Weights of a small contrastive image-text model.
Model: 8.93M parameters, encoder arch efficientnet, encoder activation relu, encoder depths [4, 7, 4], text encoder norm layernorm.
Data: trained on regions of photos with short descriptions (Visual Genome), 2.1 epochs.
Rows from block 5 of the image encoder, named by matrix and row number. Each number is 128 + 32 x the weight over its row's rms, rounded and kept within 0 to 255. All counts start at 0. After the name is the row's rms in percent of the matrix's.
# convs0: expand pointwise conv (encoder.blocks.5.convs.0.weight, 192x64x1x1), inputs 0-63
convs0.17 099 [154 156 136 182 197 127 121  75 127 160 135 184 175 159 139 112 122 129 129 126 144 154 185 151 154 126  86 143 128 126 127 150 157 112 124 125 123 171 146 192 129  94 134  93  94 103  79 146 149 150 185 146  82 155 174 147 134 178 184 154 148 208 106 119]
convs0.18 092 [177 130  85 157 179 167 128  90 147 154 134 118 123 152 101 101 155 109 164 174 127 152 113 168 126 153 191 117  85 126 123 168 147 115  94 111  71 145 154 134 155  71 116 173 128 148 121 171  96 216 162 107 119 150 171 133 171 163  72 105 155  91 126 135]
convs0.19 102 [ 93 143 133 160 141 166  77 129 127 109 140 105 153 159 250 114 136  96 127  66 140 148 137 104 106 162 109 128 113  79  64 115 117  82  91  81 169 153 117 152 158 112 128 128 103 146 166  77  95 143 146 132 114 111 138 137 172  91 132 175 160 148 135 170]
convs0.20 083 [ 96 117 123 156 131 118  88  95 144  81 137 173  81 100 136 113 133 147 153 195 147  73 123 122 100 100 122 165 108 177 179 153 117 114  89  72 115 197 141  86 125 136 113 149 101 145 138 135 118 188 135 139  47 124  85 107  69 188  90 132 114 130 125 137]
convs0.21 093 [177 165 165 158 107 151  97 162 143 137 107  40 173  72 115 133 161 114 121 110  88 103 140 122 120 116 156 153 110  99 106 199 165 106 130 143 139 134 134 170 156 130 136  56 174  88 138  62 124 122 148 110 177  74 151  78 137 113 128 161 107 100 130 110]
convs0.22 102 [166 185 184 144 156 152 129  68 152 130 151  89 102 176 153 116 112 126 113 127 148 132 180 157  79 121 126  93  86 140 110 114 158 106  69 105 112 152  76 105 120 133 105 169 111 165  95  51  81  98 138 108 117 120 107 129 181 137  59 150 179 119 133 144]
convs0.23 103 [156  79 138 195 124 135 101 163 101 140 171 118 124 155 172 130 146 140 112 152 174 216 174 122 148 101 129 149 113 114 133 125 138 113  94 149 142 118 130 186 155  78 157 114 169 174 122 118 111 146 142 168  60 111 181  83 158 176 140 106  64 146 117 151]
convs0.24 115 [139 148 145 131 179 109 159 126 181 175 138 140 156 173  95 121 170 138 102 138 116 160 133 125  67 142 151 165 100 160 164 141 156 203  84 128 157 127 153 158 138 160 116 129  39  80 175 140 118 155 191 142 127 133 150 131 144 177 186 145 123 124 153  89]
convs0.25 125 [156 129 102 120 149  95 114 159 114 136 148 154 154 140 140  94  65 107 180 121 109 167 122 134 176 132 158 151 163 110 150 137 134  55 185 138 191 119  97 124 163 107  95 116 140 119 138 208 122  92 164 132  72 131 170 134  85 113  60 192 122 125 114  98]
convs0.26 098 [138 153 157  86 149 102 119 123  78  99 103 110 109 154 153 141 117  66 125 121  81 179 149 147 153 154 147 146 164 163 126  94 161 139  92 140 126 210 160  91 119 155 169 128 184 167 141  66 111 108 156 186 166 131 138 114 154 122 168  87 135 147  92 193]
convs0.27 089 [ 53 136 149 125  91 134 132 153 152  94 157  92  90 160 121 115 137 150 101 148 115 158  96  87 103 118 149  85 160 157 105 104  64  98 111  76 149  95 143  78  97  75 134 171 130 156 160 123 113 130 194 146 150 141 110 149 138 172 157 184 204 143  96 135]
convs0.28 119 [ 19 120 157 175 116 148 180 135 154 145 111 137 129 143 133 170 129 163 131  79 138  70  88 196 137 135 113 167 145 156 126 118 149 143 140 102  73 143 129 114 108 137  97 140 140 105 105 162 127 161 127 174 148 122 161  89  96 197  89 153  70 159 131 118]
convs0.29 117 [122 127  90 100  65 127 111 137 125  89 134 127 136  56 104  52 178 180 120 100 123 110 129 144 191 133 128 139 149 133 161 172 147 212 158 131 149 149 150 160 163 177 139 138 103 119 184  97  98 178 109  86 102 149 158 140 122 137 125  89 109 107 153  91]
convs0.30 111 [134 119  65 112 154 112 122  95 166  90 118 160  84 144 125  99 165 143 120  86 155 158 126 152 114 178 133 155 126 120 144 150 132 152 100 180 139  75 153 101 130 201 137 167 135  99 156 184 122 184 109  40 151 156 168  85 129 120 142  90  87 119 130 178]
convs0.31 107 [ 77 115  66 181 111 187  94 101 124 139 126 158 147  80 124 173 113 140 153 145 159 153 130  39 134 123  94  93 123 139 142  60 101 114  94 128 102  99 133 106 108 105 147 113  98 129 114 105 110  73 122  55  91 118 115 127 184 156 111 154 156 144 148 178]
convs0.32 111 [ 85 120 164 151  77 125  48 126 107 111 138 105 167  65 198  87 138 102 129  98 182 105 137 143 150 148  66 131 126  70 107 106 132 152 173  85  98 122 111 120  61 186 116  97 145 143  98 145 135 115  99 124 151  99  97 151 125 164 136 154  83 114 129 111]
convs0.33 082 [114 195  72 102  73 129 151 143 136  80 126  72 138 159 145 128 131 110 135 147 120 191 172 158 157  75 105  82 130 109  31  57 130 114 114  64 104  86 165 107 154 149 166 142 123 124 158 143 110 140 102 121 162 124 133 120 120 126 114 134  86 130 123 103]
convs0.34 104 [211 111 117 206  84 158  82  95 132 109  91 106 191 119 134 104 148 134 111 186 186  92 131 160 191 121 125 162 108  81  95  95 166 145 126 117 150 130 165 152 172 113 150 170 135 149 124 146 146 152 129  95 149 152 102 121 147 135 156  87 163 120 126 175]
convs0.35 104 [107 106  91 122 114 120 122 142 119 103 104  77 168 155 117 154 121 104 129  43 111 148 107  82 181 153 132 158 131 140 159 102 104  95 120 134 159 169  75 154 113 139  76  77 142 117  95 143  99 127 101  55 146  62  98 141 136  87  71  93 110  87 102 167]
convs0.36 107 [ 75 133 105  75 191 161  99 181 138  96 127 122 185 158 123  96 152  80 152 134 118 191 171  83 108 128  58 101 165  76  58 136 159 124 110  97 105 120 118 141 118 145 117 139 131 106 126 109 159  63 102 147 141 137 122  97 126 199 124 139 127 114 110 125]
convs0.37 108 [ 84 128 144 175 115  78  71 148 112 154 113 141 169 132 109 102 189 121 140 138 149 153 105 127 206 136 109  97  85  82 125 126 107 151  96 178 121 121  96 173 113  97 168 110 143 126 123 185  92 102  92 107 148 107 120 127 172 210 137  85 152  81  90 111]
convs0.38 091 [ 97 111  77 172 169 183 119  76 115 142 166  97 167 121 178 138 122 160 102 121 118 130  95 100 104  71  92  53 101 134 104 182 123  62 103 100  88 111 165 138  87  78  89 104 118 132 176 140 170 161 113 149 108 151 138 123 156 144 151  89 131 110 153 134]
convs0.39 096 [134 178 128 152 134  78 107 117 171 164 161 127 171  83 188  99  94  92 100 102 164 147 103 172 153 126 174 123 178 151 178 155 146 117 102 180 131 106 157  58 139  65 117  82 140  99 109  93 149 163 158 167 127  94 131 164 129 164 163 108 140 113 112 104]
convs0.40 108 [130 156 127 137 142  76 107 153 110 140 185 119 106 135 123 156 140 108  43 131 137 170 151 130 132  81  72 161 175 117 156  97 120  47 147 137  84  47 141 117 139  81 114  82 128 119 143 166 109 150 131 177 117 155 154 154 146 142 101  93 135 165  97  80]
convs0.41 096 [102 165 133 122  90  69 122 127 153 141 103 124  87 123 155 111  40 127 132 117 183 189 111 187 178 122 153  89  80 109 192  93 140 105 134 151 189 108 139 116  98 157 152 123 200 144 119 134 163 128 119  77 120 131 154 117 134 158 106 131 154 121 140 180]
convs0.42 110 [ 91  91 121 116 132  50 116  98 168 100 120 102 111 123 167 100 105 137 111 126 174 183 127 108 135  67 156  75  78 156 116 192 168 136 150 123 119 164 124 176 101 131 144 117 161 117 106 202 116 104 113 101 130 114  93 117 207 153 134  85 135 139 109  87]
convs0.43 086 [192 167 110 136 165 166 153 148 123  91 169 118 154 101 123 104 107 144 154 146  53 121 185 138 165 124 154 106 112 110 157 120 158 159 127  91 112 170  95 152 116 161 134 109 101  94 156 151 153  61  77  64 163 160  86 126  98 147 119 182  85 101 133 164]
convs0.44 095 [117 143 157 195 127 108  72  96 166  80  82  69 154 110 155  81 148  94 133  94 150 157 110 141 152 113 150  48 123 145 160 193 181 125 128 102 122 151  92 163 119 148 134 100 109 118 111 182  97 171 136  93 101 114 118 128 206 114 117 133 106 121 109 146]
convs0.45 110 [110 134 165 120 148  56 131 109 123  84  84 129 106 112 116 138 159 192 155 127 157 145 148 145 134 140 130 173 140 168 210 208 157 154 137 137 179 166 180 123 130 151 111 128 110 138 165 108 101 131  80  92 106 141 110  73 121 102 128 102  65  76 133 126]
convs0.46 102 [112 161 138  50  98 107 155 165 145 136 131 198  92 178  75 136 145  87  83 146 155  64  63 160 111 114 116 122  95  92 133 130 150 186 112 113 132  97 118 106 118  80 121 115 156 142 154 161  79 117 114 138 140 149 133 131 105  77 192 143 143 104 164  94]
convs0.47 094 [109 122  97 117  87  99 154 170  90 100 155 128 154 155 116 141  96 112 128 101  55 139  59 124 143 156 194  90 123  95 101 111  56 127 151 153 109 104 112 119  90 124 145 142 147 109  91 119 103 130  91 155 145 174 117 126 135 140 151 182 170 214 144 184]
convs0.48 104 [117 126  95 137 139 144  99 144 116 161 117 168 132  96 148 161 148 148 162 152 128 113 119 180 113 113 124 141  58 107 102  92 124 157 154 120 158 143  79 110 196 126 177  67 147 167 115  76  54 117 108  79 131 145 126 146 129  38 142 120 157 148 105 189]
convs0.49 095 [105 111 158  57 108 182  92 180 129 115 165 166 144 114  76 105 135 159 116 183 130 110  84 124 133 108 117 151 138 109 124 101  97 137  98 150 176 107  73  81 116 108 161  61 141 106 102 139 137  83  75  69  78 105 101 149 180 115 123 166 142 120 122 102]
convs0.50 103 [128 145 115 103  51 220  89 109 182 191 175 181  96 106 177 153 157 147 104 129 146  97 122 144 147 135 139  94 152 149  90  99 167 105  91 146  98  90  86 132 114 173 129 160 101 121 177 137 129 163 115 136 148 153  95 152 120 163 105 108 141  94  92 116]
convs0.51 113 [111 163  83 179 115  96 137  88 169 120 101  86  90 142 199 192 102  98 113 132 110 171  92 101 105 197 112 176 167  68 119 115 147  76 156  97  95 128 113 138 117 106 100 136 117 167 137 120 150 172 142 116  57 109 126 104 101 115 106 151 171 125 120 112]
convs0.52 078 [ 96 114 130 151 154  85 139 139 153 143 160 136 123  83 128 203 191 135 108 107 244 130 124  82 144 137 179 161 139 129 141  87 116  94  93 105 104 103 112 136 147 119 128 182 146  86 125 147 104 145 185 190  99 138  96 154 114 153 147 162 109 103 124 104]
convs0.53 083 [123 165 108 231 123 142 101 123 122 165 166 110  96 148 124 130 111 117 158 119 159 144 156 112 136 158 159  93 133 193 131 133 145 100 130 101 136 151 115 177 130  99  89 140 146 170 181 102 113 151 192 109  71 123 183 159 135 149 138 179 164 174 189 152]
convs0.54 106 [ 77 124 100 181 139 161  99 137 147 105  58 106 153 122 173 112  65 172 129  92 178 127 127 116  93 102 111 107 117 181 154  74  86 155  72 125 111  70  90 148 101 157 113  95 125 118 112 120  97 115 159 173 164 116 161  95  99 168 125 158 163 136 133 176]
convs0.55 103 [143 113  99 150 101 133 167  98 104 133 134 125  43 111  92 107 128 162 108 143 128 108  90 115 114 121  96 170 159 110  44 152 134 115 130 126 140 117  77  18 134 135 144  93  92 159 151  73 113  72 102 108  81 135 112 128 181 146 116 110 155 141 108 109]
convs0.56 093 [183 139 114  55 123 116 169 130 178 139 177 101 135 118 157 213 125 122  94 110 125  99  56 163 130 151 100 108 148  66 104  95 123  98 108 153 152 118 119 125 121 134 173 126  83 134  92 192 185 162 153 120 140 131 122 146 184 118 137 136  82 142  96 133]
convs0.57 100 [120  92 165 167 122 124 124 144 105  87 135 221 128 166  63 149 114 129 121 108 139 100 129 178 188  72 152 137 151 124  96 160  74 170 136 112 108 143 102 154 143 128 147 119 107 155 145  77 153 182 160 189 149 168 104 102 112  97 144 138 110  88 183 139]
convs0.58 095 [105 127 128 148 125 152 155 115  86 113 112 187 130 130  84 130  96  89 145 156 122 111 140 120 154  87 133 129 128 110 161  95 136  89 152  46  77 132 154 112 105 112 120  95 128 155 126 123 164 212 104 159 187 125 101 120  96 134  61  66 148  63 129  72]
convs0.59 121 [127 182  94 174 153  95 154 159  72 147  89 148 124 113 175  97 158  72 106 137 140 169 113 110  98 138 134 124  70  77 134 152 197 125 129 118  89 105 116 131 122  78 121 140 118 118 140  93 158 101 140 144   6 114 121 107 144 167  87 124 135 132 119 140]
convs0.60 111 [125 173 121 114 170  99 124  76 140 117 115 128 138  98 124 144  92  98 105  77 151 121 118 122 175  95 153 106 117  43  56 114 136 101 140 164 191  87 104 154 111 118  85 144  77 155 108 128 151 165 114 177 145 106  79 129 102  80 178 163 140  77 150 115]
convs0.61 091 [116 150 157 197 164 139 172 165 115 134  95 118 190 128 104 192 135 111 105  84 128 148 103 110 177 131 174 117 165 119 117  84 143 100  96 127 135 188 107 110 126 167 109 114 131 155 181  81 150 107 117 140 159 154  75 176 172  92 173 151 109 147 181 100]
convs0.62 107 [ 78 104 107 157 118 128 114 141 102 142 120 167 111 131 129 144 151  51 151  99 139 140  69 155 134  79 161 170  70  87  97 109 129 141 153 140  98 114 115 148 140 167  62  93 112  75 130  88 149  73 162 128 190 121  95 126 182 151 105  80 113  91 149  96]
convs0.63 086 [152 163 141 142 178 124  91 109 128 152 148 171 182  98 160 151  97 139 106 160 107 195 121 145  86 172  96 116 148 103 135 146 142 109 133 166 189 149  91 185 152 190 117 154 123 146  80 180 124 137 103 102 155  80 155 118 147 185 146 165 129 171 114 179]
convs0.64 101 [ 78 115 158 188  97 143 151 146 131 111 122 102 137 136  58 176 194 134 151 169  88 126 124 133  81 137 159 131 119 155 145 106  82  92  78 170 114 105 129 130 129 128 167 152 144  52 198 146  99 166  78 150 136  91 146 116 168 129 103 169 165 117 119 125]
convs0.65 116 [ 55 116 107 102  69  88  85 161 106 175 155  82  77 159 142 135 155  63 158 149 142 162 137 106 112 131  50 137  91 128 119 126 203 154 111 151 124 160 130 117 109 105 171 113 119 169 136  78 172 147 162 174  90  99 168 139 130 136 132 120 125 133 141 133]
convs0.66 097 [ 52 156 147 176 141 157 116 116 125  89 139 106 154 128  65  76 119 152 153 139 116 157 144 119 156 176 128 127  66 145 132 126 159 105  87 110 193  79 127 169 108 108 129 182 154 125 147 163  96 136 132 111  97  66 157 107 112  92 157 177 167 174 107 168]
convs0.67 101 [140 173  58 160 138  70 157 144 138 129  92 108  77 113 132 179 134  77 184 109  89 180 145 106 148 141 114  96  83 131 111 196  77  83 125 132 134 109  88 145 105 158 146 104  86 151 133  83 149  97 147 128  76 145 136  89 123 114 100 107 157 175 101 101]
convs0.68 105 [138 151 141 100 121  90  83 146 113 100 180  91 110 115 137 126 132 115 107 109 133 180 147 112 116 156 198 149 203 120  82 107 151 126 159 196 166  70 134 169 136 113 147 143 174  92 152  88 157 114 116 129 143 138 184  97  99  93 143  84 167  70 171 133]
convs0.69 094 [ 92 132  86 150 145  92 139 126 112  75 156 160 115 163 101 147  96 135 139 118 184  82 104 141 126 131 103 117 119 127 129  87 118  64  80  92  97 111 184 105 150  98 154 153 184 126 194 157 152 116 167 170 137 185 126 110 150  89 180 174 128 195 145 119]
convs0.70 097 [198  77 134 131 135 108  95 103  94 122  85 148 135 142  74 106 103 160  61 125 142  95  99  90 106 104 106 173 155 165 121 151 154 106 122 151 200 147 137  97 210 132 165 118 179 139 151 111 165 125 149 102  98 112 102 120 100  75 101  89 156 114 137  94]
convs0.71 114 [ 41 143 146 128  89  71 106 131  86 176 187 155  90 183 173 125 175  92 157 150 150 150 170  77 111 143 107 129 139 119  99 136 181 132 109 136 112 187  93 139 116 101 170 125 133 166 191 100 190 114 115 142 117  99 136 138 164 124 149 143 141 132 128 141]
convs0.72 086 [124 127 119 151 116 122 138 106  94  88 172 117  95 166 159 151 199 141 133  97 147  84 119 114  81 108 103 125  82 138 114 125 111 120 182  69  73 107  98 161  68 168 153  85  91 130 139 117  72 156 156  83 169 117  76 109 157 110 125 142 166 102  82 174]
convs0.73 131 [103 159 126 119 128 109 133 114 122  81 141  96 113 107 123  87 175 149 133 121 166 168 162 116 160 145 173 168 162 137 155 185 147 162 132 158 131 132 224 185 146 163 153 138  69 142 135 167 132  94  75  69  87 166  99  90 142 106 134 113  98 116 103  81]
convs0.74 105 [170 145 101 112 130 152 147 144 108 160 127 134  64 159 131 130 122 137  82 127 214 116 153  68 173 118 105 117 156 109 135 103 178 155 103 116 175  65 153 117 157 130  95 165 121 200 164 181  77  90  67 117 115 128 101  94 136 151 121 134 142  96 108 140]
convs0.75 088 [142  83 121 145 128  70 163 109 134 162 112 197 119 158 114 163 171 118 121 119 183 107  39 145 132 167 157 140 148 162 146 110 120 102 199 141 101 139 102 131 169 101 143 131 147 150 101 124 157 160 107 152 190 123  81 149 121  90 105 115 186 100  76 157]
convs0.76 111 [131 139 132 129 156  56  88 135  93 145  78 108  96 170 115 119 163 199 171 153 169 167 114 110 135 147 101 124 195 152 172 134 124 132 190 188 150 136 126 136 119 122  71 173 129 145 134 126 103 146 145 112 136 133 111  63 107 156 111 143 201 122  89  94]
convs0.77 089 [122 106 130 128 131 141 134 144 133 158 133 143 139 205 125  99 113 115  91 116 114 100  88 151 114 129 114 122 128 145 155  49  55  95 168 118  94  54 130 108 107 101 121 188  60 167 132 131 122 189 173 123 136  69  77  84 103 126 141  98 117  91 130 110]
convs0.78 094 [107 183 132 145  76 168 176 142 147 132 106 168 115 127 149 132 124 136 135 137 141 171 146 149  77 132 128 109 108  94 174 135 158 103  68 121 168 160 151 209 203 121  83 155 117 115 170 130 141 148 149 104 139 130  68  94  93 161 185  99 157 148 176 142]
convs0.79 105 [131  87  89 145 108  65  94 155 139 190 159 125 130 125 108 122 155  60 129 127 105 146 108 123 150  76 108 179 124  85 218 129 128 116 136 159 125 131 138 170 123 150 111  74 123 134 189 171  98 137  94 130  90 123 113 119 165 123 116 157 196  99 143  71]
convs0.80 089 [167  89 148 120 161 114 181 171 140 117 154 122 158  99 156 138 127 143 166 107 100 141 141  86  81 200  80 155 123 110 139 151 132  96  84 138 169 112 125  99 198  89  88 117  69 137 130 139 117 115  86 125 195  85 127  92 186 167  85 130 116 120 105 164]
convs0.81 095 [117 177  97 107 159 156 120 160  71 132 166 122 125 123 122 125 113  89 103 121 125 181 136 163 151  98 127  87 123  81 113 130 113  41  14 131 132 152 151  47 103 145 115 114 138 147 145 140 111 171  99 116 128 124 118 125 123 150 169 166  84 119 129  80]
convs0.82 096 [127 158 147 113 125 108 144 121 150  98 174  99 126 117  94  83 135 138 156 142 156 217 173 117 158 135  89 173 184 116 125 158 172 180 116 137 113 153 168 143  94 168 131 164 132 145 193 192  89 107  97 117  83 132  76  78 130 108 145 102 133 165 111  88]
convs0.83 100 [138 118 131 114 160 114 142  24 148 117 139 160 135  91 101 161 157  92  95 152 116 121 151 121 117 136  93 102 107 153 147  78 126  86 179 113 213  84  93  94 137 124  91  80 115  78 143 132 112 126  83 164 182 101 137 113 126 104 127 119 167 184 167 128]
convs0.84 099 [107 125 186 108 137 110  99 112 128 128 140 189  77  79 119  99 137 106 139 161 125  95 103 115 121 121  48  93 117  95 112 177 100  89 137 168 101  46  80 103 172 141 136 131 148 140 125 120 146  76 160 181 149 103 138 197 145 143 142 154 144 153 141 178]
convs0.85 098 [ 98 126 113 160 117 103 131 152 153  85 104 140 155 155 114 109 128 193  63 165 174 119 100 144  90 127 117  99 155  93  90 119 134 173  54 116 117  89 175  78 150 146 211 141 142 113 181 193 125 136 121 120 128 121 124 149 128  72 104  91  97 110 165 139]
convs0.86 109 [146 130 151 139 105 175 151 157 185 119 100  81  74 187 176 173 125  83 140 147 114  99 135 203  98 127 148 129 124 137 195  75 154 141 103 169  85 120 165 132 177 125  98 106 138  83 144  78 101 117 141  99 129 123 133 126 117 141 165 124 160 129 111  54]
convs0.87 088 [117  80 112 117 102 120 119 137 143 131 164 120 180 191 156 139 160 140 102 128 135 116 154 101 124  86  80 104 114  53 110  91  67 158 135  22 133 107 161 125  95 143 102 165 185  95 148 110  89 103 133 121 135 129 143  64 103 149 154 104  83 126 132 108]
convs0.88 081 [141  86 106  77 196 150 128  82 150 199 142 121 173 134 154 141 131 160 142  98 145 103 140 144 121 136 125 138 138  62 157 110 130  94 171 100 119  99 126 144 127 171 191 147 123 135 115 128 149 147  91  89 145 157 150  53 138 146 122 222 113  94 116 171]
convs0.89 109 [124 134  72 123 171  81 133 124  92  90 124 122 112 133 116  93 176 149 152 129 147 137 143 150 175 152 161 185 150 136 163 184 124 174 139 169 110 134 177 168 130 145 173 105  66 106 139 155  98  91  86  86 106 176 132 155 167 134 102  67  81 141  73 142]
convs0.90 083 [103 156 152 164 130 192  85 126 174  84 113 145 167 127  90  58 121 170 145 117 138 165 138 149 134 127  91  63 149 129 136 115 111 101 104  95  73 129 147 161 172 124 149 120 106 148 219 122 116 160 151 178 136 141  97 126 109 115  80 163 137 144 162  68]
convs0.91 077 [ 69 113 139 173 131 102  99  75 121 145 118 104 163 146 168 118 133 142 154 123 181 140 140 106 158 133 141 109 167 119  95 122 184  76  81 158 133 114 151  75  68 116 102 116 142 128  34 132 115 179 164 148 125  86  84 161 160 122 141 106  81 164 156 161]
convs0.92 083 [143 194  69  51 165 134 117  71  64  77  92 164 119 127 153 161 123 128 150 144  75 129 145 143 116  85 154 142  93 109 127 131 162 143 121 107 132 181 137 101 151 101 101 177 143 167 149 189 130 123 145 173 158 119 136  87 141 118 107 144  58 110 131 133]
convs0.93 104 [109  67  98 123 130 115 116 203 126 127 154 109 112 145 157 133 126  81  74 104 110 166 102 173 160 121 167 107 132 100  89 197  82  97 170  96 147 133 110 187 128 159 161 100 112  58  96 164  93 136 152 116  81 142 139 157 110 118 153  74  99 122 159 146]
convs0.94 097 [122 151  89 133 114 173 146 123 124  92 170 119 148 100 117 164 148  56 124 166 169 147 110 143 123 179 103 154 134  81 164 154 127  72  46 113 167 166  86 138  91 100 112 141 122 172  89 186  95 151 105 116 129 165  94 119 138 123 176  77 165  90 142 115]
convs0.95 114 [112 121 158 124  95  90 107 132 125  93 136 152 114 176 147 124 141  84 153 131  85 154 111 109  81 151  96 170 178 112 167  86 118  41 193 145 161 123 181 166 130 114 102 107 120 103 143 131 135 161 120 118 105 189 147 188  96  93 156 189 160 157  98 111]
convs0.96 092 [152 125 152 139 112 150  98 120 137 129  76 168 161 108 155 145 126 134 156 152 125 116 108 125 152  97  96 129 141 100  55 132 170 116  88 124 131 116 169 180 175 221 150  76 180 166 134 135 196 157 122 104 151 182 109 135 151 133 133 100 199  91 154 147]
convs0.97 105 [177 137  90 165 100 107 162  74 183 143 159 148  92 127 161 147 101 134 102 115  96  75 153  91 179 155 118 156 139 107  87  99 117  80 137 166 142 129 235 109 129 101 149 154  82 135 152 165 135 116 117 168 130 191 115 111 108 124 152 154  88 153 146 109]
convs0.98 088 [142 114  92 101 125  94 139 189 133 174 141 137  71 127 167 121 123  98 139 213 110 160 122 139 159  78 104 161 137 114 162 135 115 106 141 119 131 156 207  88 192 162  94 116 123 115 170 112 108 137 113 144 132 163  88 106  92 190  78 154 145 106  80 105]
convs0.99 091 [137 122 176 100 121 145 169 127 155 156 115 111 102  87 113  81 165  80 203 113 170  93 117  73 130 145 160  88 131 110  89 156 119 133 154 141 124  93 132 186 194 104  71 138 172  44 122 149 149 103 145 121 132 120  84 190 131 135 119 145 155 119 119 109]
convs0.100 100 [191 153 111 104 136 146 149  91 142 109 119 137 135 242 145 113  65 130 184 192 123 206 133 137 141 101  83 185 110 122 141 130 117 109 116 114 126 120 130  90 139 156 136  65 135 152 154 100 123 119 101 145 130  85 147 105 159 121 141 141  82 105  96  96]
convs0.101 098 [141 120 113 144 115 134 149 115 203 103  99  76 119  78 150 136 167  94  93 167 147 136 127 108 180  76  97 139 128 119  66 127 105  78 115 142 109 133 115 139 135 185 163  85 199 153 132 152 187 170 168 182 129 112 112 162 159 147 188 131 140 128  99 116]
convs0.102 097 [142 207 121  52  86 122  98 130  85 115  83  60 148 128 132 153  94 140 169 126  91 156 180 170 117 130 120  94 158 132 119 105 183 164  75 130  71 186 160 113 127 136 113 152 143 144 138 126 164 119 155 193 121 126 160 151 140 103  88 137 113 118  95 133]
convs0.103 093 [158 146 145 154 132 131 143 182 139 134 146 177 155 153 142 139 128 109  72 152 169 163 146 113 139 110  82  71 160 117  34 113 160 148 119 184 168  85 110 168 126 162  94 139 127 212 135 150 154 107 111 162 102 125  98 109 110 172 162  80 163 110 123 122]
convs0.104 114 [ 73 135 150 128  48 107 114 122 102 134 105  67 133 119 116  82 184 151 100 127 162 148  64 154 163 157 133 156 161 147 110 104 139 152 178 126 171 150 136 154 189 142  60  99  72 135 115 124 102 169 114 155 157 128 134 141 118 166 125 112 112 125  68 180]
convs0.105 123 [102 154 110 149 167 128 203 133 100 162 173 132 168  97 174 166 139 130 145 126 160  98 109 149 185 109  82 153 135 144 133  95 103 124 125 107 132 222 176 127  64 103 141 202 126  69 131 139 161 146 118 155 109 121 129  86 117 157  91 144 124  88 132 111]
convs0.106 094 [105 152  59 142 133  97  98 152 142 147 183  98 154 128 182 139  95  91 105 149 153 122 111 154 171 112  95 114  88 109 158 116 112 141 129 131 160  64 139 115 101 139 118  80 131 112 163 116 172 121 224 138  95 107 137  75 131 138 202 117  68 161 133 107]
convs0.107 092 [120 162 145  94  96  77  80 162 157 129  91 165 154 158 128 163 128 126 164 176 152  99 138 159 147 155 112 133  94 154 143 108  66  52 152 157 119 126 171 165 135 152  95 143  92 112 201 189 118 145 141  99 100 122 105 105 169  77 136 145 137 114  73  93]
convs0.108 118 [159 143 128 116 114 182  76 168 112 162 206 134 117 152 145 106 158  94  73 102 135 122 136 167 123  92  95 176 111 125 173 123  96 107 128 137  84 117 113 131 118 117 191  68 102 134 184 150 150 160 139 165 180 138  89 149 143 164 108  97  66 107 101  85]
convs0.109 088 [134 115 135 103 159 104 156 156 129 129 196 131 107 134 129  90 129 111 101 205 146  93  85 153 107 143 179 135  99 126  82 150  82 146 104  97 163 102 115 141  89 107 136 213 151 107 187 142  86 166 184 105 163 148 141 159 173 140 146 105 117 169 147 175]
convs0.110 101 [181 117 172  79 132  99  83 118 144 154 125 101 142 174 169 118 109 123 120 144 136 109  49 104 129 187 149  89  82 136  97 125  58 116  94 154 105 151 131 149 115 165  48 143 137 113 126 104 142 159 117  95 159 178  99 134  83 157 131  65 148 128 126  86]
convs0.111 096 [ 57  71  60 131 161 135 159 166 126 161 171  95 167 136 190  98 118 184 102 149 131 162 150 155 128 147 125 116 145 186 124 132 117  70 104  59 137 139  66 115 122 140 132 152 108 165 139 112 167 140 151  92 200  99 149 106 111 126 104 116 123 138 147 131]
convs0.112 100 [ 43 120  89 162 186  99 142 169 174 102 143 131  81 142 132 102 197  89 108 162 172 125 115 145 106 124 136 148 106 143 162  85 114 152 158 171 155 143 109  84  88 156 129 125  81  87 169 133 103 111 139  86 111 126 140  90 136 181 133 160 164 168 164 157]
convs0.113 096 [114 114 106 162 121 190 161 149  57 105 103 155  97 126 122 152  94 114 109 107 131 149 128 123 156  93 133  77 116 132 160 124 126  99 182 135 103 150 104 141 143 166 110 136 154 151 196 127 164 138 138 110 123  71  99 169 120 148  92 103 147  97 246 175]
convs0.114 101 [136  98 112 122  81 114  95 231 134  79 166  71  67 108 134 164 130 112 136  91 106 107 164 141 142 128  82 148 131  71 148 134 121  63 182 122 134  59 162 138  99 142 110  95 118  58 128 106 114 131 171 123 105 106 122 144 126 116 134 159 111 117 141 158]
convs0.115 086 [128 113  53 190 108 145 146 165 128 143 149 142 181 126 145  77 133 101 124 172 154 106 121 162  92 159 125 124  96 176 158 138 129 158 148 120 195 117 118 108  94 135 120 115 133 158 158 159 210 165 127  99 195 131 118 108 126 132 148  88  85  67  72 138]
convs0.116 095 [134 139  70 103 102 155 138 123 120  84 143 133 126 128 134 176 131  79 127 126 160  75  98 179 180 150 108 120 100  97  81  92 156 150  78 129 140  63 162 132 118 130  65 149 128 161 176 130 161  67 113 152  90  86 133  78 173 124 154 119 154 166 184 136]
convs0.117 101 [ 89  96 108 196 115 102 101 151 104 153 163  57 181 114 148 169 114 157  67 128 108 129 194 172 193 131  87 126 140 113 123 102  98 102  88 140 103 140 125 138 105  91 180 106 119 130 109 125 110 112 164 160 142 142 177 143  65 165 169 121 117 166 128 106]
convs0.118 111 [154 116 140  86 100 111 103 121  87  68 113 143  59 134 117 149 123 109  98 128 113 179 137 138  78  90 113 127 179 126 188 143 109  39 171 111 170  90 104 138 145 181  56 110 145  89 160 130 146 135 160 168 126 119 153 166 137 132 144 153 155 113  87 109]
convs0.119 101 [131 139 183 138  73  99  78 146 147  76 126 140 127 140 139 186 145 122 128  97 156 100 112 191 116  93  70 123  83 164 136 172  86  60  80  98  98 133 110 122 193 111 131 125 154 108 120 170 140 152 136 113  89  80 159 137  87 130 136 187 156 109 107 156]
convs0.120 091 [137 103 143 138 150 152 133 154 122 155 112 140  99 130 169 136  42 119 120 163  80 104 113 121 125  99 107  88  96 110 151  98 160  56 182 150  96 162 117 142  95 154 131 122  93  96 107 134 116 139  99  61 153  60 151 137  78  85  67  58 117 123 123 139]
convs0.121 104 [117 187 154 120 164  50 115 137  93 133 106 110 114 129 138  87 102 166  86 134  64 158 121 122 134 170  71 101 115 168 118  99 158 188  92 159 153  78 136 118 143 163 132 148 140 139 145  69 160 153 135 139 133 164 139  62 153 118 121 155 187 173 166 130]